A small image classifier, trained from scratch.
Model: 1.55M parameters, 24-pixel images, arch preact_resnet, norm batchnorm, activation gelu, depths [2, 2, 2, 2], widths [48, 64, 96, 160].
Training: soap at rate 0.0017, 31800 steps, batches of 128, held-out accuracy 58%.
Data: trained on photos of plants, animals and fungi (iNaturalist), 155796 training examples, 26.1 epochs.
Rows from block 5 of a small image classifier, named by matrix and row number. Rows with one number belong to one channel. Each number is 500 + 25 x the weight over its row's rms, rounded and kept within 0 to 999. All counts start at 0. Numbers have three digits each.
After each channel's rows are labels from the 100 images, of 14976, where the channel reaches its highest value: "strongest on" is what is common among them. Only what is clearly more common there than usual is listed. The data: photos of plants, animals and fungi (iNaturalist). In brackets: how many of the 100, against the usual share in percent.
# convs0: first 3x3 conv (model.blocks.5.convs.0.weight, 96x96x3x3, each kernel summed), inputs 0-95
# convs1: second 3x3 conv (model.blocks.5.convs.1.weight, 96x96x3x3, transposed, each kernel summed), outputs 0-95

convs0.66:488463491532530525467532465499509524489547505447489504501536516477472524509501485478509467503471509515455513518537503491507487504505483491516484442467542558513488505480477490473533519481467484496531476554515460532474520523502483482492487553478456512498491482487476490503504492464502453506
convs1.66:477498460467533475429522468500495495486533535470508484488478502493492508510512502485465507565499511489452507541502500530492511461488524491490497502529503504516486491485466495493493486495486513488461495496523472481505527514486513462440501524466557444476459543506491465474509456500509518514
strongest on: order Lepidoptera (31 vs 13.7); phylum Tracheophyta (25 vs 7.3); kingdom Plantae (25 vs 7.3)

convs0.11:484503482515522477517506477528497490513507486503486544528503450487560518485493507505464534506468469477478488538488489475542495482474455473503437509456504531484488455483533478503504558508538482501496525510493525524445514481486475480502504545473512481475524489488458505500481488514502460474
convs1.11:507497492484492479472468480512508488513561496491507523503487461544520505491518488502454483517504517521519492617519502512490465512473522496490470506461497488465499521496517514478533516503494500478486551522473497519508512498479545482495472470527533482455485481484457519466524487512483493476
strongest on: class: Aves (86 vs 55); order Piciformes (42 vs 1.8); family: Picidae (42 vs 1.8)

convs0.16:489463523472529510494524476508456512507526505497545539514464473454492489487490496503489475505499493510447457481441500511479489480515515475510550506500536542532476487465507516477491479469452482503495553498486492539493490508505506505484485459462498544527513475481480570500491496505489497524
convs1.16:503485533503512490514532478482493525481469531512513487467454492484485465560475529507484506499466488508450479479490465495474519508509507474482483517558481502486505513542470516512488472506493493518477494480469557510528456544469485478501487506493487537500463522469498543541473542477470483533
strongest on: order Lepidoptera (95 vs 13.7); class Insecta (95 vs 29.2)

convs0.0:465480486501508509501499449521484483510459526485508467488525504479515480467467478486509469522474533523460500462521486446517504472467520469500467498513552494479505476501524450496542513463486478447525521499500475525487480498519469509496483483487488511565527511486524474454481467521501529482
convs1.0:503470493455526444498521484477491520503523526528487507499513439512516494519478512439501470526499469501503557520470499500521538495525492478544499522485538493483502477499494462556496526506495487535515503479522518518501503420512504492522519473518522523524482491479456507486462490509508478536
strongest on: order Passeriformes (78 vs 24.9); family: Parulidae (26 vs 1.9)

convs0.37:475543493488521470493470556490480508486495468512520504489526522504477520494532446536474517491503502538491502510487470473499499477502490525506493483459504510500542533520542491484483440508484496479495491489568521510445536519479473480515482495501493462538469491527464518528507530484558513492
convs1.37:492505459476508459550519460507474516467510504497471481501497498520534489478533448491506495510500482453513522480493479513508508497539528474493467509497527526478555482489508501543506484518512504530532456491476494484488506498477448512471518518571542522509439480512513499472498520492544493515
strongest on: order Passeriformes (75 vs 24.9)

convs0.93:483488480518497540510506457508506488529528490492513547516470514469525469480488498547499490468473486497530504487544505503494513516462521468480528504467481517456529479502529451483508519459500515477495471473476500519479486467541483495547523511543485481456502494457508448479480475496513501441
convs1.93:499498482483482494499512459499508527489502494463496500508520494503477484519506503486515493531510447499519494464495494488471523440494470487471497450469508522509456481497451538479483547495479506472477474467494499507538508502531501499516524468501492470477493528481445474447542530494501457428
strongest on: order Odonata (32 vs 3.9)

convs0.27:540485511509456517456497532466533480524501490498477532491534491453510517485467498540500471493487497506490500484487543451518457492475488473512477483476542514485522517485493544496492507504528488492505476497500479521488521470555504496472562482504464480498473519515506493550479474505543451459
convs1.27:528531538517466497523497484461524528508517480489497517499515514521526543537510470527481482471488489543504467488492504505505516491508478532470473501544553522461508530522499507507475499485484535523496529518481541540521565470531481485473516469525513513489489473516544502537481536485456479523
strongest on: class: Insecta (95 vs 29.2); order Lepidoptera (85 vs 13.7); family: Lycaenidae (57 vs 1.6)

convs0.9:476509568478526493493536490537516548500485495528511526493517527485520504524491510470512504496488495516506550476508499486501520493507493499492518555460461441491524490534454520535526526477508509525488520464515544519445486499529473479469456500473480537491514514521473523516532465499483489494
convs1.9:471498511491482549475495482552468499499468492501497476487481505492525477533525561504497486495487499473526524502471477485498526498512482508456460464472495460498485500501490513475506509517521486454472550466459573504492542487540474485495495493516467518460509493502504480516447478495456469499
strongest on: class Insecta (66 vs 29.2); order Lepidoptera (58 vs 13.7)

convs0.80:510487445515506497511504502500514482515491474507496487602505458507493522466498485526501488492478480517513516533485475463519487512538487514479461479490474460469486504511468495473501456476504484472518544487541509497475498532470475536449506523484501483485489465486500485515515485497469472438
convs1.80:472517482458461483502493465527483464508455515520532482457498515516513495474497508510491534492498507504493439541467506468460529509480461498518521504490486490500510467503467460509456477479503473484474527494494502520473479455536523503514443498479557498495508516484460444478495469499512510485
strongest on: class Aves (84 vs 55)

convs0.19:496466481486486452482510484469517514492518504481498534564511501514517480468460474488493480485503480510494470517498509502475487471517513509499524502503503481440491524503474539484450519506524486477532528478461504520481547440524469521467474535512528487445486482533483483523529508464484507546
convs1.19:538491506490461474512510529530479541502515527462492556496521550513544482529476509496485510485492533513500466500495476487507466544489509474558503487478500473475472517469505502514497502483502494472503575471480524491538472483494506498492459478538490440510499495528468506458498506509520523523
strongest on: class: Aves (97 vs 55); order Piciformes (39 vs 1.8); family: Picidae (39 vs 1.8)

convs0.46:504512536452497514526492507476504502476503451460483503502504487495539520491489457485496519509509476491525480502458499479503484464481485573498445492508461488541493511472505481461522469498483487489503504499465465558522479478489493507457493522485493498543532543459492458466509478492498511459
convs1.46:537564444531456485512544504491491522466505504491465525514483572537511508498509484495472517521471509486498471540450509502514448501476491519502471510497518507512489544487495486481520470564481521481509489495509488503495461500481508501469483464554499503502531484483499470473491507512487532500
strongest on: order Passeriformes (63 vs 24.9)

convs0.70:510478513457489508453447511531525496531493491514483470491536485474469525487503500474518489483510526571474502514475429500487517480509470513498481523479507526524524494480498533475473499530573478509483482505484503477452526519532495536507521491489491517517506462474489495527538493540507492476
convs1.70:496490525471469511480475500497541538516536471485470462465469492439511464502511554498504460486416544484476488506529514491498516455481473509496509538497436522514506519520502478490516497529542502478509513503488475471481512511467522525507484501489491529497535474498478472486504500525501502490
strongest on: phylum Arthropoda (79 vs 30.9); class Insecta (71 vs 29.2)

convs0.52:513509523524502546498470511462464494514504557493472484507535512469496494524501503535448516504481504509502523469457474485533496488495492477503478468486499527508523459516501462446505484482508554509486534496507489536479527498496509454502508498482499460516523490546502513434508510524460479447
convs1.52:516536553473495502517517480530482535485496529512471500482551547560510520502477488528514487487495505496482472526521509493549487524493508477502512491509529481471504498568519479513487533492479555510503478514492522518501525485451530473529509516485512542480522463480452546479501489517537490498
strongest on: order Charadriiformes (57 vs 7.6); family: Laridae (38 vs 2.6); order: Pelecaniformes (32 vs 3.2)

convs0.60:493544538433539488499499482540502510502500502508502478499490493449508510524466487493478495484486542467535519540538486532521509513468464546516498525518518504502515501478531561480517509487534518514510499478489500493463503479457513492510536481500489515493490453516480510510527519486516488415
convs1.60:503489516501531483504511491489485482509516501483472482489478494504510488531454488480477522456467537519529510462488455529463492515509443485460482538567490467530475527494503556504513505504517477504506485500474480499483498506457453481467484450471481545478514508486488509472481519499450496467
strongest on: phylum Arthropoda (77 vs 30.9); class: Insecta (72 vs 29.2); order Coleoptera (31 vs 3.2)

convs0.64:503521515467531480488527528544547503478491452521512513516469510493514478537494503463472510531497485469460493517490488474441465532475475495520533509487495522488532486572513511497508502497530527497504477458540521491481484488474508498502556519473521505505508508496472478531516433512508513473
convs1.64:514503498478510525501447505515520529490528499512525485466477490488472527505478526505547500511479454504506496560475441515466513526534499504492554525509479480468511480465536529526510474480491491510494533476506494485510514520500486504485491529477532559503510504487452537506563472515477512463
strongest on: order Coleoptera (52 vs 3.2); family: Coccinellidae (49 vs 1.7)

convs0.74:436490500476510503486473497461493415486523472510477525480550520474511502518500517497497477479449513476508509492483485485480524461519428487517464485477473496503496517469497498503510495502490536478487503490539472528503453510482453515523504474490436496489453482513508489515507506501483483486
convs1.74:497474490452487453551492514549487498482514503522511503491525524542489498471501508511511467486482519517522500465501516540537469474517492535510520500490517513474515581461478519523492490506515532527523497514546528511477479489504496494495487455541474479481473547532505501489483488518455450505
strongest on: class: Aves (100 vs 55); order Anseriformes (42 vs 5.5); family: Anatidae (42 vs 5.5)

convs0.38:458468489497464480533465477506472492509510466518479491461497489445517509489468495465470546498523479461543500492508468498513481482505527503522529483530541501539514492469503493461546507519515509470529499509549487467480452472493549494492551481530489461522479475509499514496502519509472501520
convs1.38:489508566520510556465479546489500503454551502494499465484523490481512511536458511520478521498536509465493498483528531513465521475474492492493488510501482489495531452511548511447530503494514494494519518486549511494481529476510537509503469457496502491508500511495466537522494537537529531494
strongest on: phylum Arthropoda (73 vs 30.9); class Insecta (64 vs 29.2); order: Lepidoptera (35 vs 13.7)

convs0.71:515508536500458534503472454469488577517499489477541530475471513535525468517490519483484523478508505502474463483491505484526480473487485481486464506494470497519505511496458491549501497457532499496541482478490455514493482480523510484521500502482520459486510492519498515516526448536462552520
convs1.71:513490522470497527507521492537462545501508457510478549512454514546448506476502540520503512530531503512508460453484502468465491487490479458502490469498504491482508488497449466496478467484472464510546494524511533493465473503530531490522481471517471483497485472493497471471494482457487528509
strongest on: class Aves (93 vs 55); order Charadriiformes (36 vs 7.6)

convs0.25:478518491506499509498490491523479516571550499492505517467520501544525538500490463506465514488459438519500488493488476505532488485464528501508466519506460466501470468535481483490489468515503524510472488481513492503497532520469504504501531491453467478507475510459481510445495440466493499470
convs1.25:520490495491503482510491456527490515502507509511504500487520519532528569511502521506502478526543481502475478513498520546503514509461492519486500537517460489498513470559507508463452488510539497480486444498513460487459505467507488500499530544470501524499501503457472499480531464499575485478
strongest on: class: Aves (93 vs 55); order Charadriiformes (67 vs 7.6); family: Laridae (64 vs 2.6)

convs0.58:486566504538496492503509501473487493478498505475499568481461448496486476481505496514482475445465523484466493528516532531527543490513509494495499482491487467499494523444528490500493483502541496531533485505488476496513509473479481516531508494490504497524454529498496538542500533456458512540
convs1.58:470536451492522500472489527518499500500491481479498528499460481524494467487459512511487482529496513495508489508521492513484487500521535500563484516513481524471500531491495461473458521499509474549491472481506511484493481497509504492498503515467490484463511551538430451531538533456453466481
strongest on: kingdom Plantae (30 vs 7.3); phylum Tracheophyta (30 vs 7.3); class Magnoliopsida (28 vs 5.6)

convs0.21:511472505514499533501476487494475459516508529474466549493498468471501517456498520527508483539466499481505478532520516553519440519464499467426518471518554507476499470507468497531510487480477519544507502485466516513512516529529491475490479524531500540501498533512476475503494481517517503515
convs1.21:493479486513495513496491460500527493544505499539534523488494476509497470499514474511507440513546517506521510500478467463479492507516492464457486494520551514468529471498484527559540502524527500473475512468500551529528571532456512475478478506502465487475496485501512507488517492509530515479
strongest on: order Piciformes (30 vs 1.8); family: Picidae (30 vs 1.8)

convs0.47:524511508567501472485445530493450475510488493494534466528519483501491526504496488505490484509448501535510511470518476517509479476508503528505515469452479492484482531466494459499440463506481471497501501493488491483484468504503540542471516522498491460472492519520526537504492490547457488456
convs1.47:554490550542554508482501483469475545480516455490478515464495511450512509505557501487468521493483533496451467495500543523484502498533530515503471504458468530501517486519485512518464460481529515511495530523506527495487492475512510546492485488512472540479515501510509522468492506529517487511
strongest on: phylum Chordata (97 vs 60.8); class Aves (93 vs 55); order: Passeriformes (55 vs 24.9)

convs0.91:507466505490482443516478484505500480481497550492486482484487479526557499491531492540452504500498458516507514525517478499533489525515488532516547498500484537516509535512495487474519472480491489512467466495526465468423472496468534467476509529456508506493517471524464487489465501511475471492
convs1.91:489540498550545471512479534473478499469506528480556510489500466454474519534525510508513484513502481453479554550482497497509474508511481546501506518497556507519482478493514480490549492474484464505510532464467458506478515514521527512487491481540489515477518514516487490523464497522482521492
strongest on: class: Aves (94 vs 55); order Accipitriformes (48 vs 3.9); family: Accipitridae (38 vs 3.3)

convs0.12:519513482535507510493533524469488525535554457507497483487542496509492490482487464466483514514471504479481453483473480502519480474475488497499509485501458579505483477484506516523453483489491509525505470555498505492491482461524482488554552503500438480538503504501480501486475481488502518473
convs1.12:497514505498493532502509496509509533481528498472491498495526503530486524515493494502511489503500522499500520544515502468563516456482533501481478525507470531536485501517501474533472459506523498522448517534529532470502569507526481489465499506544515472483475548475419475518505498484481532493
strongest on: order Lepidoptera (34 vs 13.7)

convs0.48:477468466518462517441468470476501527444486487458498493536504485489465512442492504506493471479480483487499494517518472502485459466521473483502494490507517500503471529476560479525476448489511527513500521496514498494488491504517477474450453474513473511499506459470514495497491466488543473465
convs1.48:506468508535529514497517474466522476465474481479509484453484506513494471505489498479500471491515502491544504493479510443509482487491516461485489493470525507475491529489549496496502466567492534472451474511473516509487498503509469524517451547531463474523488509489504494517524486537485434467
strongest on: class Aves (83 vs 55); order Passeriformes (64 vs 24.9)

convs0.35:550460490482491490473521521525482495512483512507550508485491501492503499517477489485522476515488478505492554477514485488494475466474479455483492501454517475463491481520441483481495498524464583453492531516476488485490504552495494518522466522536450501482529470517477486496494465484503495485
convs1.35:527489471461513494470540481510475495507516505503458489462485494511503513491469527457500477507483488536502492499447514543479497492547454544541500509460522497472529480531495504549494492501466463537498511523516492476503497498475502497544505497496488519477495467471449528494501516498479523577
strongest on: order Passeriformes (58 vs 24.9)