config = dict(
    arch='preact_resnet',
    model='image classifier',
    dataset='photos of plants, animals and fungi (iNaturalist)',
    train_examples=155796,
    image_size=24,
    crop_scale_min=0.7,
    horizontal_flip=True,
    translate=0.12,
    targets=['class', 'order', 'family', 'species'],
    num_classes=[15, 67, 181, 646],
    norm='batchnorm',
    activation='gelu',
    depths=[2, 2, 2, 2],
    kernel_size=3,
    stem='deep',
    avg_pool_shortcut=False,
    widths=[48, 64, 96, 160],
    mixing='mixup',
    label_smoothing=0.1,
    loss='cross_entropy',
    head_dropout=0.2,
    init='xavier_uniform',
    residual_init='none',
    optimizer='soap',
    beta2=0.99,
    lr=0.0017,
    beta1=0.95,
    shampoo_beta=0.95,
    eps=1e-08,
    precondition_frequency=10,
    max_precond_dim=1024,
    merge_dims=True,
    one_sided=False,
    adamw_lr_other_params=0.0016,
    grad_clip=3.0,
    steps=31800,
    batch_size=128,
    epochs=26.1,
    lr_schedule='cosine',
    final_lr_fraction=0,
    warmup_steps=950,
    weight_decay=0.06,
    adamw_weight_decay_other_params=0.01,
)
Rows from block 5 of a small image classifier, named by matrix and row number. Rows with one number belong to one channel. Each number is 200 + 40 x the weight over its row's rms, rounded and kept within 0 to 999. All counts start at 0. After the name is the row's rms in percent of the matrix's.
After each channel's rows are labels from the 100 images, of 14976, where the channel reaches its highest value: "place" is the part of the image that holds the peak. Only what is clearly more common there than usual is listed. The data: photos of plants, animals and fungi (iNaturalist).
# convs0: first 3x3 conv (model.blocks.5.convs.0.weight, 96x96x3x3, each kernel summed), inputs 0-95
# convs1: second 3x3 conv (model.blocks.5.convs.1.weight, 96x96x3x3, transposed, each kernel summed), outputs 0-95

convs0.8,089,149,211,194,212,225,231,179,205,151,168,185,252,255,175,197,143,222,110,235,232,237,310,267,201,210,142,165,218,228,194,159,179,221,222,220,245,211,187,143,161,206,147,211,129,232,216,253,150,243,166,152,256,168,199,199,238,138,226,263,211,212,173,203,249,148,254,224,212,178,189,179,240,136,218,193,174,223,199,200,128,183,186,186,226,262,169,209,196,172,128,195,142,227,81,153,206
convs1.8,106,133,255,287,186,194,209,292,318,187,185,275,207,168,194,134,198,155,218,197,235,246,173,232,211,238,212,210,226,324,217,233,202,227,193,277,179,237,219,204,201,186,249,273,224,173,186,222,240,218,170,164,253,171,222,199,220,221,237,168,135,199,177,165,185,198,151,141,172,194,214,162,175,169,190,244,176,154,211,220,179,237,112,178,132,232,191,184,163,186,168,279,202,219,174,198,199
place: bottom right; bottom centre

convs0.32,116,186,222,220,151,261,289,130,213,190,189,112,187,224,153,199,174,139,207,255,139,184,147,178,223,156,183,183,252,148,182,261,219,158,194,217,147,253,171,269,179,98,259,258,184,204,190,194,213,164,168,197,185,192,167,152,160,220,198,135,217,177,135,242,207,226,163,223,210,220,158,219,118,158,238,187,151,221,229,145,137,204,215,177,218,153,235,261,153,205,246,137,213,223,207,219,171
convs1.32,098,198,176,206,177,206,190,249,137,207,127,196,177,200,157,189,186,183,119,238,113,154,218,176,169,156,177,155,145,189,188,239,199,231,183,198,190,172,160,181,166,182,185,189,157,241,237,167,244,198,169,206,156,154,174,192,231,170,187,196,125,259,131,166,192,193,119,214,174,164,214,184,150,169,192,212,145,205,143,222,145,142,86,184,214,133,254,126,217,226,170,167,249,172,106,133,190
place: bottom right

convs0.6,089,200,160,250,185,190,221,165,224,160,137,124,252,170,239,279,152,206,199,261,208,236,173,233,136,179,217,140,202,180,145,189,198,199,218,190,143,109,165,174,222,184,214,212,217,169,299,206,157,240,205,129,241,213,227,195,328,169,203,165,196,186,218,203,169,198,229,198,180,133,265,121,179,185,192,205,195,184,198,128,179,88,161,203,228,162,168,204,179,201,184,198,172,151,201,173,231
convs1.6,094,205,211,235,165,253,125,227,275,160,209,217,189,143,131,230,199,156,148,203,221,192,183,187,149,264,245,158,201,237,187,284,197,263,181,238,160,164,174,236,239,132,223,147,201,141,204,203,187,260,153,203,214,185,253,223,232,290,247,218,179,155,215,204,190,98,178,191,211,246,162,209,248,135,160,222,152,167,182,189,177,116,184,206,201,232,163,220,179,125,226,233,263,188,216,235,161
place: bottom centre

convs0.29,098,250,143,126,158,226,153,97,225,176,174,212,193,154,202,254,168,235,213,241,235,227,163,154,177,206,160,210,213,183,191,142,188,240,228,212,199,189,176,149,204,189,167,113,139,207,175,237,175,116,203,132,150,204,181,175,203,219,220,134,251,228,226,225,234,229,238,238,204,187,129,227,141,158,188,234,176,259,252,180,209,235,231,145,132,149,186,142,200,180,262,185,102,206,161,156,211
convs1.29,108,183,218,213,202,288,190,156,218,178,205,232,186,206,171,118,176,163,208,133,213,201,130,192,121,213,170,222,193,140,226,233,145,199,225,234,139,160,188,166,241,128,159,126,190,195,157,217,233,176,261,143,231,211,204,182,195,178,235,324,213,199,152,173,227,278,131,149,207,275,201,218,199,182,206,171,139,208,229,173,241,218,196,107,264,179,177,158,188,188,135,215,215,196,176,205,174
place: bottom centre

convs0.26,109,143,226,268,149,221,220,174,207,187,225,224,161,180,149,220,145,178,183,145,273,182,208,179,239,273,190,149,215,213,223,223,177,172,161,150,148,220,236,183,185,150,157,180,160,232,233,259,124,237,351,218,262,208,156,218,251,157,180,216,154,166,179,240,226,114,174,204,220,213,200,182,254,136,241,243,236,244,271,217,175,190,150,178,155,254,170,233,214,191,229,210,216,202,214,203,179
convs1.26,086,207,158,230,178,157,242,270,219,221,217,208,152,184,175,184,213,266,179,148,178,196,231,256,233,264,163,98,229,293,196,180,213,192,204,203,158,198,289,213,160,189,174,228,254,160,156,186,141,144,132,261,222,190,254,154,233,209,210,177,144,198,207,165,149,160,216,205,132,179,102,124,157,159,218,192,243,209,170,200,239,171,237,203,135,252,196,204,191,175,185,226,245,164,158,228,159
place: centre

convs0.85,104,230,218,212,137,146,209,196,209,253,134,194,233,198,230,159,175,132,274,227,248,207,199,212,170,240,168,132,178,227,286,192,125,119,149,205,198,177,184,178,168,156,210,201,154,141,202,222,261,191,202,227,196,210,116,224,184,187,162,137,180,134,202,177,181,231,208,138,225,148,212,190,165,171,202,163,158,136,213,229,224,186,296,257,171,152,208,225,179,170,141,266,199,158,245,134,243
convs1.85,089,184,280,224,191,130,192,306,187,188,157,174,231,226,235,159,215,165,241,214,187,176,222,203,199,241,189,166,111,155,239,171,175,190,183,143,191,244,245,140,193,184,209,160,207,179,147,225,203,161,225,262,137,183,229,152,222,245,233,165,132,127,185,234,175,194,252,196,270,164,183,138,200,193,202,142,184,237,220,227,194,162,265,219,167,235,262,215,255,123,201,176,238,207,295,218,252
place: middle right; centre

convs0.61,078,221,233,148,170,228,241,207,194,164,187,174,269,184,188,157,172,214,266,219,222,209,196,308,146,217,279,190,150,207,216,153,216,199,198,199,190,199,174,197,149,200,207,174,172,203,243,272,158,210,214,217,230,153,153,204,253,229,213,187,224,212,212,145,282,115,206,234,204,183,200,73,178,122,196,184,184,214,191,184,173,177,205,180,201,226,148,144,132,149,169,194,193,85,266,240,153
convs1.61,105,154,135,221,130,102,219,173,220,234,208,212,269,181,231,192,122,211,195,305,246,269,261,250,231,193,199,196,199,191,177,170,160,195,229,237,273,244,185,206,253,255,187,246,180,139,173,223,229,238,228,127,180,221,183,162,160,194,185,130,254,238,213,230,196,186,177,225,123,174,239,238,207,117,233,141,193,208,206,236,232,231,227,199,231,181,141,183,143,171,231,210,198,154,190,238,244
place: middle left; centre

convs0.23,101,204,224,160,158,244,138,237,221,164,116,159,160,167,231,146,225,201,228,243,199,289,178,138,177,220,170,191,184,113,119,200,144,168,185,185,242,182,212,214,255,151,223,169,177,202,160,156,231,207,162,241,236,193,259,223,234,157,146,150,195,214,212,219,162,171,178,224,260,216,243,208,109,147,258,276,121,161,169,241,265,197,180,219,242,234,173,157,182,207,219,163,134,209,218,206,198
convs1.23,106,262,197,171,205,217,232,256,164,229,135,216,197,195,230,182,282,232,181,208,196,202,219,175,163,196,156,183,200,204,196,165,267,156,217,214,232,189,220,133,213,190,294,135,213,237,198,148,205,186,208,203,152,237,198,261,106,247,208,169,116,186,158,189,137,175,156,293,263,277,166,243,141,154,233,195,155,162,152,233,186,196,156,156,217,146,252,180,193,252,204,277,203,214,186,235,226
place: centre; middle right

convs0.94,090,185,177,248,161,177,233,186,152,201,228,239,236,215,205,175,128,137,213,103,191,230,224,293,135,171,207,185,222,162,240,231,168,181,232,227,174,199,188,220,186,143,238,115,197,231,266,165,229,172,155,218,227,214,144,231,203,269,183,211,218,129,206,207,206,134,181,223,173,207,253,172,159,195,309,213,186,226,140,266,196,181,172,199,232,116,235,133,256,209,215,131,236,167,223,221,205
convs1.94,101,235,143,131,217,167,199,144,197,170,145,194,184,156,240,183,126,213,120,175,172,257,298,188,217,227,283,178,162,202,172,178,181,164,201,167,255,166,210,123,136,227,128,184,233,177,233,136,267,208,122,266,166,205,213,187,197,230,171,171,222,175,199,249,165,242,237,203,135,174,242,170,179,253,182,127,178,241,171,232,202,208,177,161,194,166,194,208,217,173,191,148,289,181,233,199,205
place: middle left; bottom centre

convs0.86,088,214,181,245,201,189,191,151,154,99,173,225,247,129,254,218,212,177,181,214,157,234,163,203,161,200,233,231,159,178,203,209,204,235,153,165,153,201,174,184,191,262,164,158,174,182,148,229,206,185,268,215,260,104,238,173,204,287,149,248,238,167,204,254,180,258,177,196,255,102,236,187,214,173,207,185,232,160,206,207,184,105,211,212,196,170,259,244,186,226,114,148,147,232,224,236,218
convs1.86,102,202,138,146,175,150,245,234,157,159,162,256,170,178,166,166,158,184,165,200,150,169,289,208,203,263,194,190,93,194,170,276,213,211,198,192,148,265,131,155,210,208,212,245,202,128,186,128,191,277,202,173,179,180,165,159,234,209,168,202,190,94,172,143,160,154,143,204,230,228,210,133,209,228,215,183,177,211,190,183,250,199,269,129,197,158,148,214,168,199,196,195,188,203,192,258,202
place: middle right; centre

convs0.77,123,213,150,184,182,177,169,176,152,154,174,135,226,273,203,192,165,133,243,154,172,238,168,136,159,221,166,162,136,249,217,190,199,160,207,173,236,171,178,162,209,266,215,232,226,176,264,179,246,204,207,158,195,191,165,197,181,226,111,293,211,182,185,132,135,232,279,188,263,147,163,203,206,220,180,193,193,340,168,175,219,175,211,225,154,172,238,178,227,162,176,177,146,242,239,201,200
convs1.77,087,144,173,143,226,162,180,188,205,185,205,149,161,127,211,218,184,171,185,137,123,213,206,189,204,159,164,185,152,176,282,166,276,167,200,230,187,159,201,155,137,204,242,211,208,171,204,141,216,177,238,182,148,187,228,257,177,230,254,217,178,178,116,172,195,132,166,188,133,214,170,124,195,176,206,198,181,214,168,203,190,204,137,91,124,233,229,153,174,156,163,240,104,200,177,150,192
place: top centre

convs0.18,092,149,183,178,152,142,138,196,163,201,232,267,226,233,220,216,176,211,203,111,250,192,184,201,122,225,281,199,179,240,156,150,211,194,228,206,222,216,287,169,161,191,175,197,166,158,221,221,170,168,180,129,199,171,232,244,197,240,245,211,171,147,201,249,140,260,236,194,227,211,230,252,260,224,162,214,257,166,177,273,142,303,149,204,186,145,204,202,173,232,138,142,160,217,171,205,150
convs1.18,096,149,211,182,257,203,191,321,192,226,177,214,188,177,200,212,110,207,114,177,119,196,230,231,196,224,178,218,170,238,256,142,155,228,153,168,190,126,190,138,206,205,171,225,179,211,208,202,84,169,203,220,217,138,187,228,174,146,157,202,160,174,223,223,183,203,232,216,232,240,219,230,244,240,167,189,183,192,210,128,252,248,115,182,141,104,246,203,157,201,185,218,167,202,179,245,203
place: bottom centre; centre

convs0.68,123,174,248,218,223,179,247,283,216,198,240,261,275,225,217,176,222,242,187,205,226,122,134,148,209,207,138,188,186,256,212,180,245,199,147,203,220,188,208,191,231,178,178,240,242,183,193,191,176,225,225,183,217,109,220,149,287,244,199,194,195,303,184,213,175,196,161,198,156,115,203,179,233,225,184,226,232,202,189,184,231,145,204,170,195,230,274,88,257,182,173,180,133,239,274,242,184
convs1.68,090,187,174,203,147,213,139,185,185,153,113,226,160,164,180,163,143,157,138,197,106,155,235,173,184,167,184,156,254,222,215,200,246,239,132,163,218,203,209,191,192,180,154,181,202,129,139,201,187,177,229,136,158,137,195,153,265,138,156,191,218,241,139,168,129,213,178,180,126,192,173,219,218,186,179,207,218,161,236,222,128,167,174,181,188,202,261,139,193,204,185,248,285,129,158,184,194
place: bottom centre; bottom right

convs0.65,117,181,207,191,180,172,157,253,240,206,234,226,230,192,253,187,181,199,273,151,157,187,181,208,206,166,166,302,234,156,204,169,154,193,170,152,176,204,200,168,307,243,334,222,186,207,176,240,166,203,228,198,205,253,196,228,191,236,232,173,179,187,210,200,244,226,130,115,253,182,211,243,196,233,179,94,182,182,296,152,187,220,159,174,264,163,188,235,236,238,165,187,179,182,162,174,222
convs1.65,087,168,150,214,231,247,169,134,166,194,208,136,184,160,199,128,171,192,189,164,168,223,205,204,200,120,152,210,228,165,252,229,197,204,185,92,245,217,234,216,204,183,174,253,211,212,225,276,189,266,261,183,120,165,140,133,213,229,176,140,161,218,154,148,128,256,160,171,164,163,217,180,212,179,200,162,163,206,172,253,206,178,194,189,162,269,217,235,196,230,229,223,237,126,209,105,165
place: top centre; bottom centre

convs0.67,103,256,300,161,173,191,225,177,190,190,202,182,248,203,165,211,224,170,247,209,173,225,136,153,250,202,240,168,196,165,223,137,114,198,180,208,214,95,230,150,266,146,176,239,218,197,208,189,213,177,198,178,173,202,216,205,253,179,190,136,218,173,243,197,192,192,216,195,159,216,162,150,191,215,138,181,277,91,209,239,179,182,207,186,261,249,149,144,127,243,203,263,140,201,130,166,238
convs1.67,088,86,220,215,189,180,143,155,232,226,166,246,219,199,160,206,244,168,240,131,168,159,234,216,216,186,173,183,181,101,122,221,209,257,111,216,221,247,185,113,186,178,217,197,170,208,146,166,205,226,221,154,155,183,204,204,157,171,226,116,294,229,217,205,201,202,132,240,149,206,177,175,203,191,201,172,251,150,206,222,281,140,214,175,149,168,185,159,153,202,187,221,181,231,181,262,187
place: middle left

convs0.4,093,169,247,189,220,206,205,134,280,152,230,254,153,221,200,308,197,244,172,202,179,185,295,130,280,242,217,241,231,177,175,203,212,151,213,179,197,176,226,238,193,154,130,159,195,151,244,205,220,258,206,193,226,181,244,216,120,152,205,137,265,244,264,214,165,146,201,258,262,239,212,186,228,191,215,188,159,180,219,193,239,199,204,207,217,248,246,133,233,225,299,206,195,215,205,189,201
convs1.4,094,168,245,228,253,212,158,146,221,158,100,195,193,247,221,188,232,183,149,150,170,225,222,117,175,173,140,185,238,210,190,213,203,165,210,165,174,185,241,184,147,189,186,139,176,241,262,199,264,194,276,146,157,217,223,218,210,187,193,240,167,169,212,126,117,209,119,220,186,160,218,162,212,180,160,255,145,186,173,151,246,127,205,118,236,126,135,193,138,199,200,231,193,161,191,190,192
place: middle right; centre

convs0.15,121,199,199,192,106,180,201,154,172,190,179,208,255,96,158,145,188,199,163,214,158,210,173,161,159,237,231,155,251,180,216,200,153,225,167,157,198,182,183,197,213,194,180,221,216,200,219,115,197,219,206,234,110,130,139,200,147,275,90,182,187,207,184,226,190,191,173,208,249,175,289,225,155,166,123,215,230,247,188,165,146,187,201,180,243,234,243,132,157,275,157,191,221,180,190,161,200
convs1.15,098,185,198,172,160,166,198,106,153,167,211,149,195,172,135,137,186,185,210,164,178,163,207,219,121,214,180,224,147,174,192,245,140,235,157,151,223,268,188,228,175,148,205,129,260,195,204,104,203,174,156,142,209,229,202,168,180,169,154,201,182,308,174,173,170,194,224,192,186,184,282,187,127,150,181,208,219,258,166,183,212,170,153,208,238,202,180,142,183,208,146,157,222,153,180,128,141
place: middle right

convs0.41,091,214,239,277,169,141,123,187,202,181,154,196,187,140,216,155,223,188,184,107,182,175,204,221,253,243,111,230,258,212,220,231,179,304,162,215,193,245,174,239,259,238,241,192,201,232,211,194,148,215,167,161,142,157,172,210,230,145,186,167,243,132,229,247,247,178,197,253,246,185,196,211,235,96,216,272,188,202,199,251,254,215,225,225,214,132,207,196,257,177,170,192,241,188,183,171,226
convs1.41,094,272,253,122,182,199,141,188,158,174,197,144,196,206,248,115,244,190,216,174,132,175,228,165,151,272,169,228,260,224,123,247,180,288,170,216,224,219,246,201,304,171,273,236,169,212,172,201,156,185,215,104,177,200,138,226,214,154,174,188,239,217,238,218,228,200,206,133,181,168,251,183,148,185,158,221,197,218,179,215,229,186,196,220,156,222,248,196,179,158,123,187,204,220,235,189,233
place: bottom centre; centre